Rows from block 10 of the encoder of a small image FSQ autoencoder, named by matrix and row number. Rows with one number belong to one neuron. Each number is 200 + 40 x the weight over its row's rms, rounded and kept within 0 to 999. All counts start at 0. After the name is the row's rms in percent of the matrix's.
Before each neuron's rows are labels from the 100 images, of 14976, where the neuron reaches its largest size: "strongest on" is what is common among them. Only what is clearly more common there than usual is listed. The data: photos of plants, animals and fungi (iNaturalist). In brackets: how many of the 100.
# gate: MLP gate (encoder.blocks.10.mlp.gate.weight, 848x320), inputs 0-159
# fc1: MLP up (encoder.blocks.10.mlp.fc1.weight, 848x320), inputs 0-159
# fc2: MLP down (encoder.blocks.10.mlp.fc2.weight, 320x848, transposed), outputs 0-159

strongest on: phylum Arthropoda (78); class Insecta (67)
gate.422,105,256,217,247,193,159,222,188,233,151,225,203,180,109,207,246,162,180,204,227,190,238,230,206,192,131,235,229,193,240,163,143,272,215,206,246,214,118,141,182,211,234,196,226,181,223,259,209,255,125,242,220,160,187,165,204,197,253,208,166,196,260,247,198,253,209,180,187,218,132,173,278,196,157,189,226,201,192,263,218,180,163,235,214,185,224,195,224,194,235,252,257,157,240,211,192,243,187,183,178,179,262,214,205,155,271,218,208,248,202,202,215,128,173,213,259,188,130,221,156,189,158,163,226,155,230,217,205,188,224,167,201,181,257,180,150,182,167,231,184,189,210,244,132,218,210,214,252,295,259,233,112,173,217,293,237,236,205,199,168,229
fc1.422,099,224,174,193,231,183,243,274,163,211,246,164,147,141,223,222,170,215,201,248,209,160,276,240,159,212,183,259,188,153,154,210,181,156,174,241,190,197,227,260,190,219,123,223,203,108,199,209,252,123,134,148,155,180,146,183,177,221,184,151,205,243,202,236,233,128,252,239,193,211,224,260,198,160,182,108,177,231,167,239,203,189,237,184,161,238,221,175,197,222,269,197,168,188,218,228,212,188,175,242,225,165,191,175,130,250,127,280,255,214,175,215,171,176,222,241,190,177,199,171,134,144,203,180,167,194,220,176,226,243,187,280,231,270,247,152,196,126,165,180,175,116,168,209,286,191,249,212,236,231,241,174,180,151,202,192,168,184,186,217,183
fc2.422,100,202,190,243,271,160,186,234,161,165,160,187,240,237,226,267,120,142,216,157,206,233,170,151,210,200,187,229,265,220,160,223,167,199,202,164,224,220,219,239,209,178,146,198,181,183,259,215,82,181,122,174,216,123,221,192,197,230,213,218,204,181,148,245,224,139,239,166,227,164,204,175,154,203,181,197,178,226,224,189,199,182,261,247,197,186,193,279,194,175,189,194,165,245,220,231,222,221,225,208,196,206,195,209,213,212,202,185,147,157,172,283,255,272,227,181,161,241,196,260,217,258,195,246,309,194,218,142,211,145,170,164,182,228,174,184,214,250,216,186,163,251,276,147,310,260,197,212,186,173,204,240,177,212,180,183,198,253,249,217,182

strongest on: phylum Arthropoda (67); class Insecta (65)
gate.734,083,207,197,199,151,224,238,233,172,225,188,229,195,157,218,216,192,231,196,131,261,187,106,156,146,226,205,227,228,165,248,187,223,217,205,172,202,170,91,206,161,204,131,182,259,243,253,151,254,294,237,180,228,217,179,234,207,197,213,209,270,258,232,248,150,244,165,130,212,159,216,206,245,212,254,200,199,239,159,162,206,181,212,185,165,241,216,138,165,272,231,287,169,156,187,242,193,182,203,153,296,197,182,177,218,230,157,173,197,193,172,229,190,222,164,189,200,222,219,166,248,219,205,235,311,242,205,206,199,161,208,242,162,251,195,203,224,160,163,238,299,176,187,259,172,240,108,192,247,238,202,110,204,230,176,116,143,237,208,126,195
fc1.734,081,181,214,256,244,236,253,214,184,258,153,242,174,215,202,168,190,242,167,229,236,229,179,179,261,174,236,235,153,216,251,261,188,202,221,287,249,172,128,235,164,202,139,156,235,193,93,225,228,186,212,190,231,177,214,190,220,144,180,278,175,120,230,130,149,137,208,119,283,205,208,163,93,204,231,179,183,213,248,177,252,192,205,190,248,189,186,170,171,278,220,175,186,171,183,198,187,231,176,187,210,193,215,158,215,148,193,172,92,169,210,224,168,217,198,238,250,234,178,144,195,240,93,165,177,225,176,183,265,235,166,131,221,164,196,212,179,148,139,232,231,203,282,228,210,189,147,218,189,190,201,191,158,247,216,233,205,181,176,179,257
fc2.734,085,210,199,193,195,126,221,155,181,275,261,157,151,242,195,201,188,193,188,203,249,159,210,124,207,130,153,193,218,240,169,195,177,232,218,253,172,228,195,183,183,200,191,194,157,199,222,172,167,218,196,261,169,148,233,153,247,194,218,250,212,189,188,254,152,189,213,270,236,178,256,247,163,224,293,163,164,242,246,278,218,245,256,228,190,157,311,212,207,189,153,291,206,173,189,198,183,229,178,135,218,218,195,195,275,179,167,233,207,204,211,180,218,174,208,145,165,249,258,272,114,319,202,265,205,232,173,249,225,163,201,250,230,240,210,177,266,266,239,143,189,172,177,179,263,218,185,187,173,175,158,228,200,220,129,142,137,202,175,228,244

strongest on: phylum Arthropoda (65); class Insecta (62); order Lepidoptera (32)
gate.441,087,198,160,147,193,196,242,250,156,166,187,196,189,255,195,257,199,183,148,201,222,153,179,172,189,300,171,174,226,252,207,280,204,189,157,209,230,218,187,250,209,217,159,181,154,213,204,188,231,167,258,221,255,144,325,122,253,139,145,215,173,129,230,228,224,191,247,177,212,191,181,239,170,214,223,157,178,205,183,153,186,170,194,243,213,134,235,112,153,224,171,224,170,239,235,253,183,203,244,185,179,195,206,131,161,136,151,247,181,229,266,214,226,171,295,140,209,230,188,191,210,147,193,160,250,245,199,211,231,183,172,260,204,194,205,213,141,218,232,140,191,182,235,187,121,191,170,220,213,246,168,247,173,211,162,187,122,121,209,173,257
fc1.441,087,226,244,167,183,207,131,149,174,226,215,201,228,184,257,163,292,194,266,236,146,306,174,189,245,147,222,183,259,203,264,231,191,164,233,211,197,199,204,175,179,201,277,177,223,186,211,160,195,215,222,158,163,180,179,192,155,182,132,203,141,219,149,226,268,297,219,148,231,242,203,194,193,185,226,161,149,229,278,122,230,221,182,300,204,212,184,267,212,85,150,215,272,242,130,166,218,206,182,295,172,215,206,183,162,243,256,156,188,160,241,110,203,227,188,254,211,172,224,144,216,113,169,232,233,133,197,160,193,162,198,197,245,241,156,201,172,179,221,157,239,197,175,216,247,241,189,226,204,249,232,230,245,233,129,151,210,218,183,193,237
fc2.441,088,266,264,232,255,218,237,209,225,141,206,208,189,213,230,230,135,218,208,139,159,158,234,256,187,202,229,205,185,239,168,172,126,195,178,192,196,163,173,238,186,172,247,155,154,175,203,139,261,219,254,163,253,163,241,201,209,138,150,139,188,192,249,237,288,162,214,140,177,211,198,194,192,235,213,158,249,233,154,189,263,255,201,202,235,185,215,235,191,166,204,223,211,264,247,291,162,251,272,140,236,197,189,189,141,190,165,302,229,161,168,174,187,261,157,315,212,206,198,158,226,141,147,194,251,151,213,237,217,187,199,190,117,153,244,165,199,241,161,193,197,216,180,137,215,285,246,226,204,200,221,206,216,172,153,236,157,224,201,188,188

strongest on: phylum Arthropoda (61); class Insecta (60)
gate.503,081,167,176,215,152,166,282,239,193,158,228,285,271,138,190,188,257,152,268,206,153,149,190,238,265,201,182,219,158,193,184,113,214,249,201,228,217,252,230,201,168,228,225,264,206,154,220,259,205,200,168,190,184,281,167,130,199,173,189,167,151,214,183,148,201,181,215,240,240,209,215,242,260,187,208,261,186,202,202,186,251,190,220,236,172,175,193,160,206,54,210,193,232,164,219,233,202,167,158,235,223,223,240,204,195,240,162,155,169,273,164,198,169,198,169,189,264,218,150,237,239,194,187,158,249,231,199,191,207,392,147,219,135,161,161,212,243,236,250,211,72,209,188,165,185,178,175,161,225,241,158,210,171,264,236,207,143,173,170,85,186
fc1.503,084,155,189,197,221,108,270,128,205,194,202,225,168,191,202,190,262,275,131,135,170,166,141,209,277,192,200,210,198,188,209,162,255,192,222,127,215,205,229,211,239,207,170,215,205,199,254,225,192,149,205,183,198,237,203,224,165,229,172,168,189,213,165,184,200,158,279,175,223,203,208,193,250,231,220,192,246,185,192,208,186,170,216,258,121,246,230,220,213,145,143,286,169,274,162,214,217,131,197,221,104,229,205,196,141,250,217,184,145,172,224,110,231,192,92,151,201,131,117,180,329,206,211,244,196,171,220,219,206,207,196,191,203,199,179,176,219,266,240,229,207,145,150,228,146,198,178,234,195,198,189,187,211,227,144,235,199,203,236,188,193
fc2.503,082,255,178,124,250,94,175,150,211,133,160,203,226,278,240,151,187,185,278,196,262,224,199,182,212,208,151,159,182,189,184,199,142,245,123,128,210,206,166,194,221,190,198,277,201,226,222,264,217,267,139,163,114,175,261,222,160,196,243,203,272,299,155,167,214,189,190,145,210,219,229,211,205,213,244,183,199,157,201,194,214,245,144,244,212,214,178,174,146,121,242,204,175,208,175,239,218,223,264,164,275,195,190,226,232,168,202,211,229,219,157,276,218,254,184,188,273,273,209,252,216,213,203,228,226,201,245,179,168,172,109,136,157,177,153,233,189,194,241,161,153,209,218,149,187,177,187,165,236,234,277,143,147,292,185,121,211,201,238,216,205

strongest on: class Aves (89)
gate.421,077,161,266,208,231,175,190,186,172,234,186,228,218,146,120,275,304,204,210,172,228,184,232,152,261,202,130,219,259,218,169,207,180,239,155,208,176,252,120,254,207,220,174,191,166,279,192,185,226,163,199,193,133,122,154,225,182,231,225,226,166,163,238,226,187,197,217,231,249,160,92,235,213,181,253,180,248,252,159,236,202,266,269,239,188,174,237,177,175,252,152,201,174,266,205,177,258,139,260,190,153,110,207,173,133,278,260,256,244,115,197,231,196,205,259,171,199,234,168,223,190,144,177,230,246,213,186,238,206,167,219,159,220,159,244,215,185,249,204,157,238,199,168,218,187,191,111,264,220,221,212,221,202,333,134,227,222,229,147,232,253
fc1.421,081,198,132,123,188,145,132,186,205,184,276,195,199,179,274,187,211,167,269,196,175,216,201,242,178,227,148,226,175,152,213,171,196,266,212,171,228,240,190,202,222,218,185,203,212,188,198,134,232,204,223,242,160,199,194,167,223,178,166,228,153,233,213,187,165,241,197,348,217,134,198,211,193,241,207,209,253,210,223,193,75,208,146,177,201,214,212,258,189,308,258,154,136,182,169,191,218,203,221,189,227,250,189,120,165,232,197,226,207,235,179,176,209,181,181,281,167,237,206,199,204,246,199,246,197,259,213,160,109,224,105,134,175,190,140,287,158,191,256,164,174,215,207,218,221,251,167,228,201,175,187,216,184,207,294,259,133,221,211,191,144
fc2.421,085,294,252,216,150,194,185,167,279,182,243,200,111,171,206,198,228,156,198,207,216,158,151,211,208,221,251,272,161,143,193,256,182,194,186,256,184,213,214,234,175,146,201,197,242,240,230,169,187,193,201,165,244,200,174,193,125,131,171,115,174,220,133,236,116,232,197,181,158,273,45,202,229,231,174,141,237,187,184,257,177,271,242,234,159,260,235,193,182,202,231,173,272,179,188,187,202,83,167,249,195,201,169,211,227,190,258,197,178,267,136,171,169,240,201,252,278,222,222,185,242,269,173,161,184,211,188,256,266,156,254,262,157,139,188,257,207,174,163,248,199,219,203,209,146,202,250,179,213,205,196,206,212,179,247,168,169,202,208,250,174

strongest on: class Aves (97); phylum Chordata (97); order Accipitriformes (25)
gate.673,095,152,137,207,126,163,214,179,232,169,198,255,191,140,174,249,191,206,166,240,174,192,119,159,241,216,212,198,248,237,222,148,176,229,114,188,176,166,124,205,220,169,233,260,154,253,231,202,206,217,147,197,232,218,185,166,147,168,175,134,170,234,195,186,176,244,181,193,190,135,200,192,241,235,193,266,197,274,254,189,248,201,302,108,162,186,172,270,222,221,226,246,175,175,157,236,186,204,117,202,192,184,266,123,225,172,197,157,197,327,220,232,263,223,198,198,191,211,226,159,295,177,248,294,166,229,197,190,134,234,266,174,204,184,212,172,188,188,226,198,202,238,220,184,182,270,183,152,261,217,218,111,243,198,250,196,228,241,181,215,175
fc1.673,093,195,220,269,165,239,279,197,204,219,257,212,171,192,146,230,213,153,265,173,207,248,263,203,187,167,238,193,163,207,190,186,262,186,338,162,210,183,234,181,243,191,168,302,137,151,230,139,178,170,281,224,178,81,202,211,227,250,232,208,223,165,149,137,199,209,156,203,197,238,146,214,273,237,221,224,186,164,214,176,183,183,184,251,172,123,207,147,177,184,213,181,202,206,222,188,158,224,156,175,179,196,193,258,185,170,232,227,160,238,184,173,202,178,239,239,181,108,221,125,231,178,131,235,154,168,193,204,264,181,107,183,170,150,237,200,197,178,210,190,130,193,259,191,275,202,146,183,176,201,192,157,239,152,192,227,188,241,216,75,191
fc2.673,092,203,195,181,228,160,219,222,281,216,226,226,205,181,179,187,174,219,199,198,212,233,237,205,194,219,167,281,194,201,199,244,203,196,197,211,147,142,140,166,210,187,303,241,220,240,165,146,208,190,225,241,217,182,181,171,239,180,161,158,219,247,173,208,154,181,206,259,253,235,143,190,173,152,213,116,246,253,177,236,217,188,206,216,254,200,185,104,225,236,268,208,159,220,236,211,203,163,114,112,176,198,215,239,237,215,174,229,220,306,209,135,186,146,161,255,200,180,176,212,197,239,244,176,131,190,154,236,216,241,234,201,177,190,217,186,208,190,161,211,146,168,116,205,266,151,180,183,196,223,177,165,194,176,159,123,219,180,125,203,289

strongest on: phylum Arthropoda (66); class Insecta (61)
gate.744,113,122,184,208,201,223,190,214,240,227,206,137,292,194,206,202,206,216,170,157,271,160,178,168,296,280,217,211,181,240,235,137,152,195,193,153,177,214,125,168,194,193,186,226,188,214,205,226,214,197,239,199,280,229,191,229,131,124,242,209,200,121,183,183,157,185,210,216,245,199,212,182,226,263,226,210,207,208,132,149,197,219,197,163,225,195,241,120,221,258,220,303,213,243,198,256,170,202,212,186,240,226,141,175,222,165,200,217,203,226,234,220,201,178,209,241,181,236,165,170,200,286,278,152,265,232,205,144,224,288,190,142,229,258,281,260,228,245,181,234,166,154,185,192,193,231,144,163,121,184,177,192,210,165,190,195,226,153,144,160,219
fc1.744,105,177,254,216,236,160,239,192,176,186,204,163,204,243,197,134,188,198,205,217,158,239,237,191,302,211,226,220,155,215,178,185,198,171,117,187,119,237,179,202,242,199,150,189,173,115,174,270,167,207,238,215,196,230,237,235,176,237,270,218,152,256,202,259,220,237,193,173,219,195,211,240,225,155,223,191,279,213,218,156,241,179,90,193,231,198,234,200,265,200,88,187,197,273,163,206,200,169,259,164,170,162,193,228,201,172,237,250,231,159,201,182,191,182,134,234,186,188,146,190,197,134,255,137,172,199,194,207,160,212,201,238,159,285,201,191,176,260,191,268,252,191,226,163,219,198,318,253,225,210,187,288,238,96,213,229,176,177,208,263,181
fc2.744,103,166,177,167,210,170,165,219,188,243,182,207,212,222,227,157,142,185,269,134,218,269,224,198,216,152,175,159,224,239,213,138,153,187,135,203,143,175,223,221,191,160,219,157,203,148,164,217,238,106,261,205,174,183,220,137,252,212,137,184,224,207,206,171,220,216,263,177,224,166,124,200,213,166,246,167,175,254,186,161,135,249,207,226,204,166,111,220,224,281,209,123,139,317,206,316,185,275,194,200,132,176,219,253,198,268,228,205,215,107,205,202,183,175,234,244,177,215,187,213,265,118,193,202,131,143,135,267,182,185,203,164,244,197,168,176,232,243,206,129,181,252,139,164,194,274,185,254,230,199,254,172,195,198,198,224,219,201,157,146,217

strongest on: phylum Arthropoda (83); class Insecta (79); order Diptera (28); family: Syrphidae (25)
gate.702,109,163,249,208,150,163,255,92,176,96,204,164,191,169,194,284,194,177,171,200,278,240,104,216,275,156,202,246,214,211,212,163,252,185,215,232,242,145,62,248,210,134,178,206,172,202,291,210,242,161,179,233,183,208,223,213,223,198,165,209,218,206,231,172,235,175,128,240,195,130,223,202,235,201,216,180,195,206,227,251,202,207,266,202,96,197,205,154,208,150,274,264,216,199,245,213,159,140,127,148,210,271,192,188,226,211,132,128,184,194,189,202,179,201,198,196,176,180,206,252,173,259,199,208,246,252,150,191,208,190,190,269,212,212,184,212,228,150,239,243,236,215,221,228,251,204,86,160,196,230,168,156,169,264,254,136,151,237,209,144,232
fc1.702,105,172,222,173,167,173,243,171,183,99,204,179,212,120,143,265,190,243,124,200,221,132,201,193,177,241,238,189,225,232,248,165,226,237,178,230,157,251,130,220,183,175,127,205,230,193,138,216,276,152,143,203,145,191,285,154,111,187,123,165,185,192,196,174,124,155,193,225,212,238,177,179,239,188,221,201,187,195,128,220,245,210,211,121,210,229,193,134,193,281,265,223,170,198,242,143,241,100,141,235,150,209,190,168,155,234,176,156,217,235,186,214,216,210,179,213,224,169,174,205,183,157,172,225,238,278,143,181,207,288,185,189,190,187,181,270,174,210,247,211,155,196,184,246,201,215,147,198,214,228,186,59,98,225,265,165,211,222,304,131,215
fc2.702,102,188,223,242,266,210,227,227,211,160,196,102,200,259,191,288,173,151,234,189,259,255,184,123,191,233,128,213,189,309,230,314,167,313,280,205,175,263,157,197,196,207,135,192,167,121,210,206,184,217,184,304,154,154,209,219,153,199,270,193,261,214,173,177,185,203,190,242,209,73,253,160,168,153,156,180,206,207,219,218,251,129,193,190,217,188,240,210,159,196,194,271,261,177,218,184,237,149,182,150,229,180,189,170,194,180,250,225,223,252,220,227,264,265,244,243,172,259,199,213,187,286,203,222,251,214,178,173,170,194,226,195,244,267,233,209,253,204,180,201,153,185,208,228,267,134,168,255,210,227,166,211,228,195,144,182,145,227,259,164,238

strongest on: phylum Arthropoda (69); class Insecta (66)
gate.628,087,117,252,191,251,241,169,206,152,199,135,145,197,181,191,192,144,250,208,206,197,207,235,218,233,175,215,273,250,180,245,239,218,241,204,224,177,112,293,214,224,211,178,214,182,180,140,159,148,161,224,226,167,211,166,233,193,161,232,280,175,129,214,230,167,203,166,164,216,189,202,164,150,214,241,198,248,182,159,187,178,183,182,183,224,230,245,242,190,177,163,227,244,184,246,263,216,184,299,182,101,282,86,190,199,143,230,210,208,214,222,229,162,178,230,158,196,275,240,227,161,175,152,207,148,133,181,155,185,138,173,212,223,129,200,259,185,172,208,174,152,165,161,143,248,250,258,227,119,216,184,169,251,136,230,151,224,200,217,229,241
fc1.628,089,169,251,285,281,227,174,202,162,208,225,163,201,248,207,232,230,224,169,185,265,183,280,196,197,251,249,237,192,216,174,252,212,209,212,203,147,140,260,182,172,286,214,161,246,236,155,199,167,243,231,174,194,222,202,142,140,170,213,214,180,172,170,278,165,217,175,148,136,205,190,197,129,174,214,249,178,216,243,181,243,145,247,160,258,179,230,196,158,188,200,175,194,242,138,201,153,151,202,252,218,172,241,161,261,166,230,230,274,175,160,193,177,122,164,242,168,217,186,162,215,242,147,120,197,173,225,163,201,164,211,166,206,185,169,211,180,213,189,241,167,190,227,202,211,241,118,253,208,190,176,265,180,173,160,146,235,202,130,255,199
fc2.628,086,250,223,164,161,245,184,222,213,216,210,221,165,214,125,164,195,209,151,183,181,166,142,237,221,219,197,249,119,194,241,141,209,235,207,238,197,161,197,228,195,210,172,153,224,215,169,177,245,220,210,185,255,267,169,163,236,181,238,182,272,134,286,232,230,249,166,167,178,222,242,220,203,193,188,173,249,222,208,152,145,210,182,255,167,207,154,199,176,325,184,200,188,180,277,178,137,261,230,194,225,191,177,226,203,251,154,180,197,234,145,159,206,243,189,245,292,189,213,169,205,181,262,174,182,236,195,145,174,262,201,238,201,159,215,218,197,223,228,140,219,190,161,190,203,231,263,172,257,221,112,128,175,184,194,222,171,203,99,203,150