From a checkpoint of a small image FSQ autoencoder.
Model: 9.08M parameters, 48-pixel images, encoder activation swiglu, encoder depths [2, 5, 5], encoder widths [80, 160, 320], decoder activation relu, decoder widths [64, 128, 192, 256].
Training: 8200 steps, batches of 128.
Data: trained on photos of plants, animals and fungi (iNaturalist), 6.7 epochs.
Rows from block 11 of the encoder of a small image FSQ autoencoder, named by matrix and row number. Rows with one number belong to one neuron. Each number is 500 + 40 x the weight over its row's rms, rounded and kept within 0 to 999. All counts start at 0. Numbers have three digits each.
After each neuron's rows are labels from the 100 images, of 14976, where the neuron reaches its largest size: "responds to" is what is common among them. Only what is clearly more common there than usual is listed. The data: photos of plants, animals and fungi (iNaturalist). In brackets: how many of the 100.
# gate: MLP gate (encoder.blocks.11.mlp.gate.weight, 848x320), inputs 256-319
# fc1: MLP up (encoder.blocks.11.mlp.fc1.weight, 848x320), inputs 256-319
# fc2: MLP down (encoder.blocks.11.mlp.fc2.weight, 320x848, transposed), outputs 256-319

gate.392:408525544539520556534514498467525583532564493517573523529434506514488512427447475508487399467505485557480502567497568459499522502443443460518488520463475468496465434488561525500550487491453530
fc1.392:509580566504454510553507423502450520562494511536518556495497517501519593478467412464505553472517476500443471508465531465512532574521443533483440484471482496559534482523562516501569509451524595
fc2.392:475510412503557461506501477548417533525522495550460479541537472516470500433443496532478534555548459538501462502489522478564480460453507523592522466402488504485510461501476548500482540523547548
responds to: phylum Arthropoda (72); class Insecta (69)

gate.318:526481509475526500531469484479525492484518408569517485423483559462519461585533535438531495486521477528496475550469558457508515496488504512533519477518519436456486507478472418482469564506518430
fc1.318:493515558523478429408511482498447424466487441545465533556503449480531477510517475476577552491490494453508549506534466464566544531512484571441515526455531553567445481447505495511537494495537479
fc2.318:561466463549512556551546461495536436541577423533489438474511454527443464475463466574491492547488474526428479517507535504484499373473517537469504451457500533461508540469479430456494534427574567
responds to: order Charadriiformes (30)

gate.334:514506484589414500561522547485520479522480460482471503568539514537491424394474508557551535491453466456562587534526457503513534543498495504541491514467461568481534487568550489464506486482464468
fc1.334:502489495501546541520529367518488588446477413473462479515487469595472536520540499600469447479446518500437500515490438502437570475430491503478460498470514531509571510515460483554464528515483477
fc2.334:506539474508505466472510525478485574514480486499469465470485549535544522456557512413498449456498478466429495456475437452455516548473540480493480537490532532450520415496557421560459507481540524
responds to: phylum Chordata (96); class Aves (93)

gate.215:546525487497565515510507481544507504450564561579507486495510570436444490486484501524542465550508491473550486523517494501537485500485469478452485597581515509509489510446525481529489468467520537
fc1.215:516439506431512519453528463502471461457548481473521481489430492491518470517548533496512483504603494475530477454440524469492603525510494491458392465486477542557506542520545453545509483444488533
fc2.215:535511513510497490540555494459441485501506547572485488504479457530483496450534480523494534501522536451556481556534460505523471477436556557478547497532524522482483561494454492487452508426408504
responds to: phylum Arthropoda (64); class Insecta (63)

gate.84:468468533438510501455513509441529472520520512487531493496532555491478495599486456502468645468489510512467394541459543523492550521534581486586442500508562525511502493459527459480528459534520482
fc1.84:504537463501525492532545463482474541480397443471436479471581398460447485481471482585503481491541451524476525482506458517454524514412519520481490510488392548493593494495474505455463525512453526
fc2.84:490482500488506518565472469480558444483522513496483507529515445471512516524502519542553538488522506503525522534484492546500550486512505563468477472471495461502467501493428514508508457494468518
responds to: phylum Tracheophyta (34); kingdom Plantae (34)

gate.567:504578532446533514497485494501482500509493507550387414528462441440535529501489539468454441476466451521473483513517568451487537526545495507496543451484516479427462477493550550476520520436483470
fc1.567:507413482541424478457439477570511450529530499462543507484495508510481460463504461524503530519514510572521528502408508496441459484545554526519488477477479582498441514480438518470540554536470520
fc2.567:501530449558540444577511534479431454489507521492548538512479459550547534512484511549538502456473514526505526526552493470453497559535578508447459526478505408474539541477509498489463486534431455
responds to: phylum Arthropoda (69); class Insecta (67)

gate.723:462494543470426551549485545507471449509502466519502486581585514481454477469419442496533523498575543596498457542443491521485499507512501461403589461463509564503504509510466478521524513544426498
fc1.723:554401484546529452447536524512515424463418446488421436458509477494496468557512518548519500482488491499493512443549515503525527527457450501583467528521564480537489523511540513496464574489536490
fc2.723:558468508496433534501517515536639546492436508483447499433489532458484530549519551444540461506562483504474491485478442544483504447550427506550546518522537566576551481515564470490523530463568507
responds to: class Aves (88)

gate.418:477504519517525506545526545475534520421509529523483498479515526507528516488448471503478458517508511502425477525467570521475423525441443503448470566489501491552457517523501494484497494507516686
fc1.418:463495500491565507520537433544491567467546527500476538537513540446514516505528517456480598425537537464560466540473420475485504491558550421578513460511431499514500522484485525547505503497463505
fc2.418:536550458515489453462492485511558452538540525563514482553476521508449503455452513497474491605513481500492452557477462450526500562473554472488514501484508498466479409504500541515506468484522567
responds to: phylum Arthropoda (69); class Insecta (65)

gate.10:511603502522428457571559553520513544466507493503465517508424514478479523447480498464568556460494488528521534471534472484510493549398443488502525566504485541579512462508493540485524467434494489
fc1.10:465451554488520491502477527495503392463455453546477392569585418556444503473537460592444573458556573460482512570504472516562547485531528455518500514492532448540527499533474518550476511469496513
fc2.10:479524537487464432489523532495559520547440424527479523505483547517531548461481526449512486497556468502518491446449463573462576426470429477510501574531504536501563434480521416536507566538547531
responds to: phylum Arthropoda (62); class Insecta (60)

gate.162:454485510512481517471503499544485527415548516447539520508440514456515494467499433398477447512498510564510420505506551467445435490483467480600529522463502528538485541505452562470539545475517448
fc1.162:500462490481474537487528574523467412530499478506483465451528487520501447476492536538450546491498516476506486528458507494554406485525517498502570446535540561522453504388498466500485515509469415
fc2.162:505512544468451523446460576543569470480438570422459474488544523472532442484562477467495475437514524467415575485436500495497496460447465416503465552550518568492543464509539440522527527471519468
responds to: phylum Arthropoda (70); class Insecta (64)

gate.168:517575493458570469500523480465497525478417528476499570522528452513510511494466485468536481486521504528448567538592443535560494487478468508439502599519354402550445473517557454458445521530512524
fc1.168:504481382515475504493514533476490573469522446522507487497493463533481458493456419485528533544537504529526485498481535523505474501493521491462581499557543502537476542460462508555449452503502438
fc2.168:449528464518473477479485518413576478529496416539489474536444560504515498505519458505499497457531517524578488480556501461546498491513510495484501499531580499482506450459592457557506539490519522
responds to: order Passeriformes (54)

gate.662:512465473568503533435480526516498579465559569536499534530415559497520508450429445419466521471537511490516544505514545524459492502559482519519534504495507487522351518508469467521489484436471381
fc1.662:514531488504544537497531453566554502561509464430417485479508463511475523535491488595499542548451508546564490503484441557507496503461447529444552570507491481495513448556538503470478448495451594
fc2.662:450530541550510507528461479524482504525491483512536492529495447537544537466499481601540529537501503440536467504514538467486503483427574581481461485465460477508432501582471569534513490513461543
responds to: class Aves (86)

gate.119:535499509515517473521504465481501452555593537553433521510554598460532505528493468471477489460460539492487480490505531526477529437489552471497476460484567481470465536525530475578617462483604538
fc1.119:507466431555453555558499488524497398466446509555505510546431563425441533510564481513574483540413518460442514459479455537539503495456495479515445495425511508592483548486474536483463470489577505
fc2.119:487480538483496492500477427484560582499424555536489493478488456555537571557517522567494471448542497512558514485466521533508556458507515538440452468472453483469520548489526491538463600503480504
responds to: class Insecta (61); phylum Arthropoda (61); order Lepidoptera (32)

gate.475:498561413503532497442489546512510554555571444544487469497510488534571447456522473523468442481469465523504573458506544511467509467600495513481458513513428539520466521454523530533507571544482470
fc1.475:483491474491478484436507480506516593441499501558465470508510524497479554467487508513467487471498441485466575483512566467464683523514441445462515474449443537533537505561596524530526499350522399
fc2.475:434442534480528490454498476598410527443471536461500485484522554459505434492501518429446515532570482525506486450466486572487474493455516416581517484550499541486528542498532503473506507466475525
responds to: phylum Chordata (94); class Aves (92); order Accipitriformes (27)

gate.719:542464495457434510458551503568491503527448417465494480522605515427496527510457541529454495460471538506534419551455531443530487536519531507588529433541507581452464512446421444501500419498497494
fc1.719:501452502456432398492488515517490544473492464544572476473556523398456495471498466519491449472467543458481495577530543446509487484517594506523493557512472459490467481476384501510511550554521549
fc2.719:502515523461481427481506503472424500487546493422509417474463480502422459498529513503502509447542486509535447492430525504477519489474516476520523447507517522442507365589475485495544493505512503
responds to: class Aves (83)

gate.11:485458482537498491419553565478477543469509435513457421568437471584574455573464521501505482422488550512444531456457421506424598478445441544486518546481434572510523551514483539479478517520459451
fc1.11:461494545543553486495471479523532493472558541469506563548511576528524492483512489485423518486527448460516451492520548512501505471532501541458542512501436544471594521487473594553541457459483589
fc2.11:456478491427549512477529477458570490430467521453494454496474463427428452520487492522537513506553482475458459479450468525531475491511467543518542517568533534464517631456484505475501485458517497
responds to: phylum Chordata (92); class Aves (90); order Accipitriformes (29)

gate.95:464538534467486545539575409493506588503512533584447468514484474540470561529530513468534456510543486477549526532543452463535448515498539476469458481528451639471535516506523551467484517526444470
fc1.95:478512432465508520457469457488464540458579483525469428512541512464457524535576472442510521478508487525514487526463458493462474512508500448531481461498445547510478473440546507448547449495471545
fc2.95:539496492542493458483492524466385447567474488554533534502517464490468559487415450510498510476493491476546512496470534409477506513520518553519468524468425408523448525450499539519567501502461570
responds to: order Lepidoptera (32)

gate.594:472517473476495515509510549592479559501473502500406425540493459461553488557465483509514475517476546559509543528452522551536437576595532502428553516512457540495533433419553454443443481515435509
fc1.594:497577476463457519514479489531521510446550475518486460587557490487531479528491549493517513436501534450444525487498493478536511493492463503519505473484434489440502558451533504400443530460445420
fc2.594:415482494500554550541516469500446488479506505474562533491479481453470483473539503494537512530474563525547575499528550452430450521524456510561507499535510466534557556439505541444507502540447425
responds to: order Charadriiformes (25)

gate.410:528531440558432483443504485496424540488472501532494411532501513484520461496436418515482521513534516444505609494558486538450529493526515556549609510485449486466412503604435528548507528535524522
fc1.410:540481539485563484514508473543506468476499476595478480531492416432450470528422443541507542525491488461489586443491503514469537459512509448523515516535476502483466507502485551509537518550532463
fc2.410:472446491425543596493502565510532520435480519597460573511484488467513524454458533439560531475465511499502617487507511533495464477536521507522487523452479545488464522502499561442487468457534450
responds to: phylum Chordata (93); class Aves (89)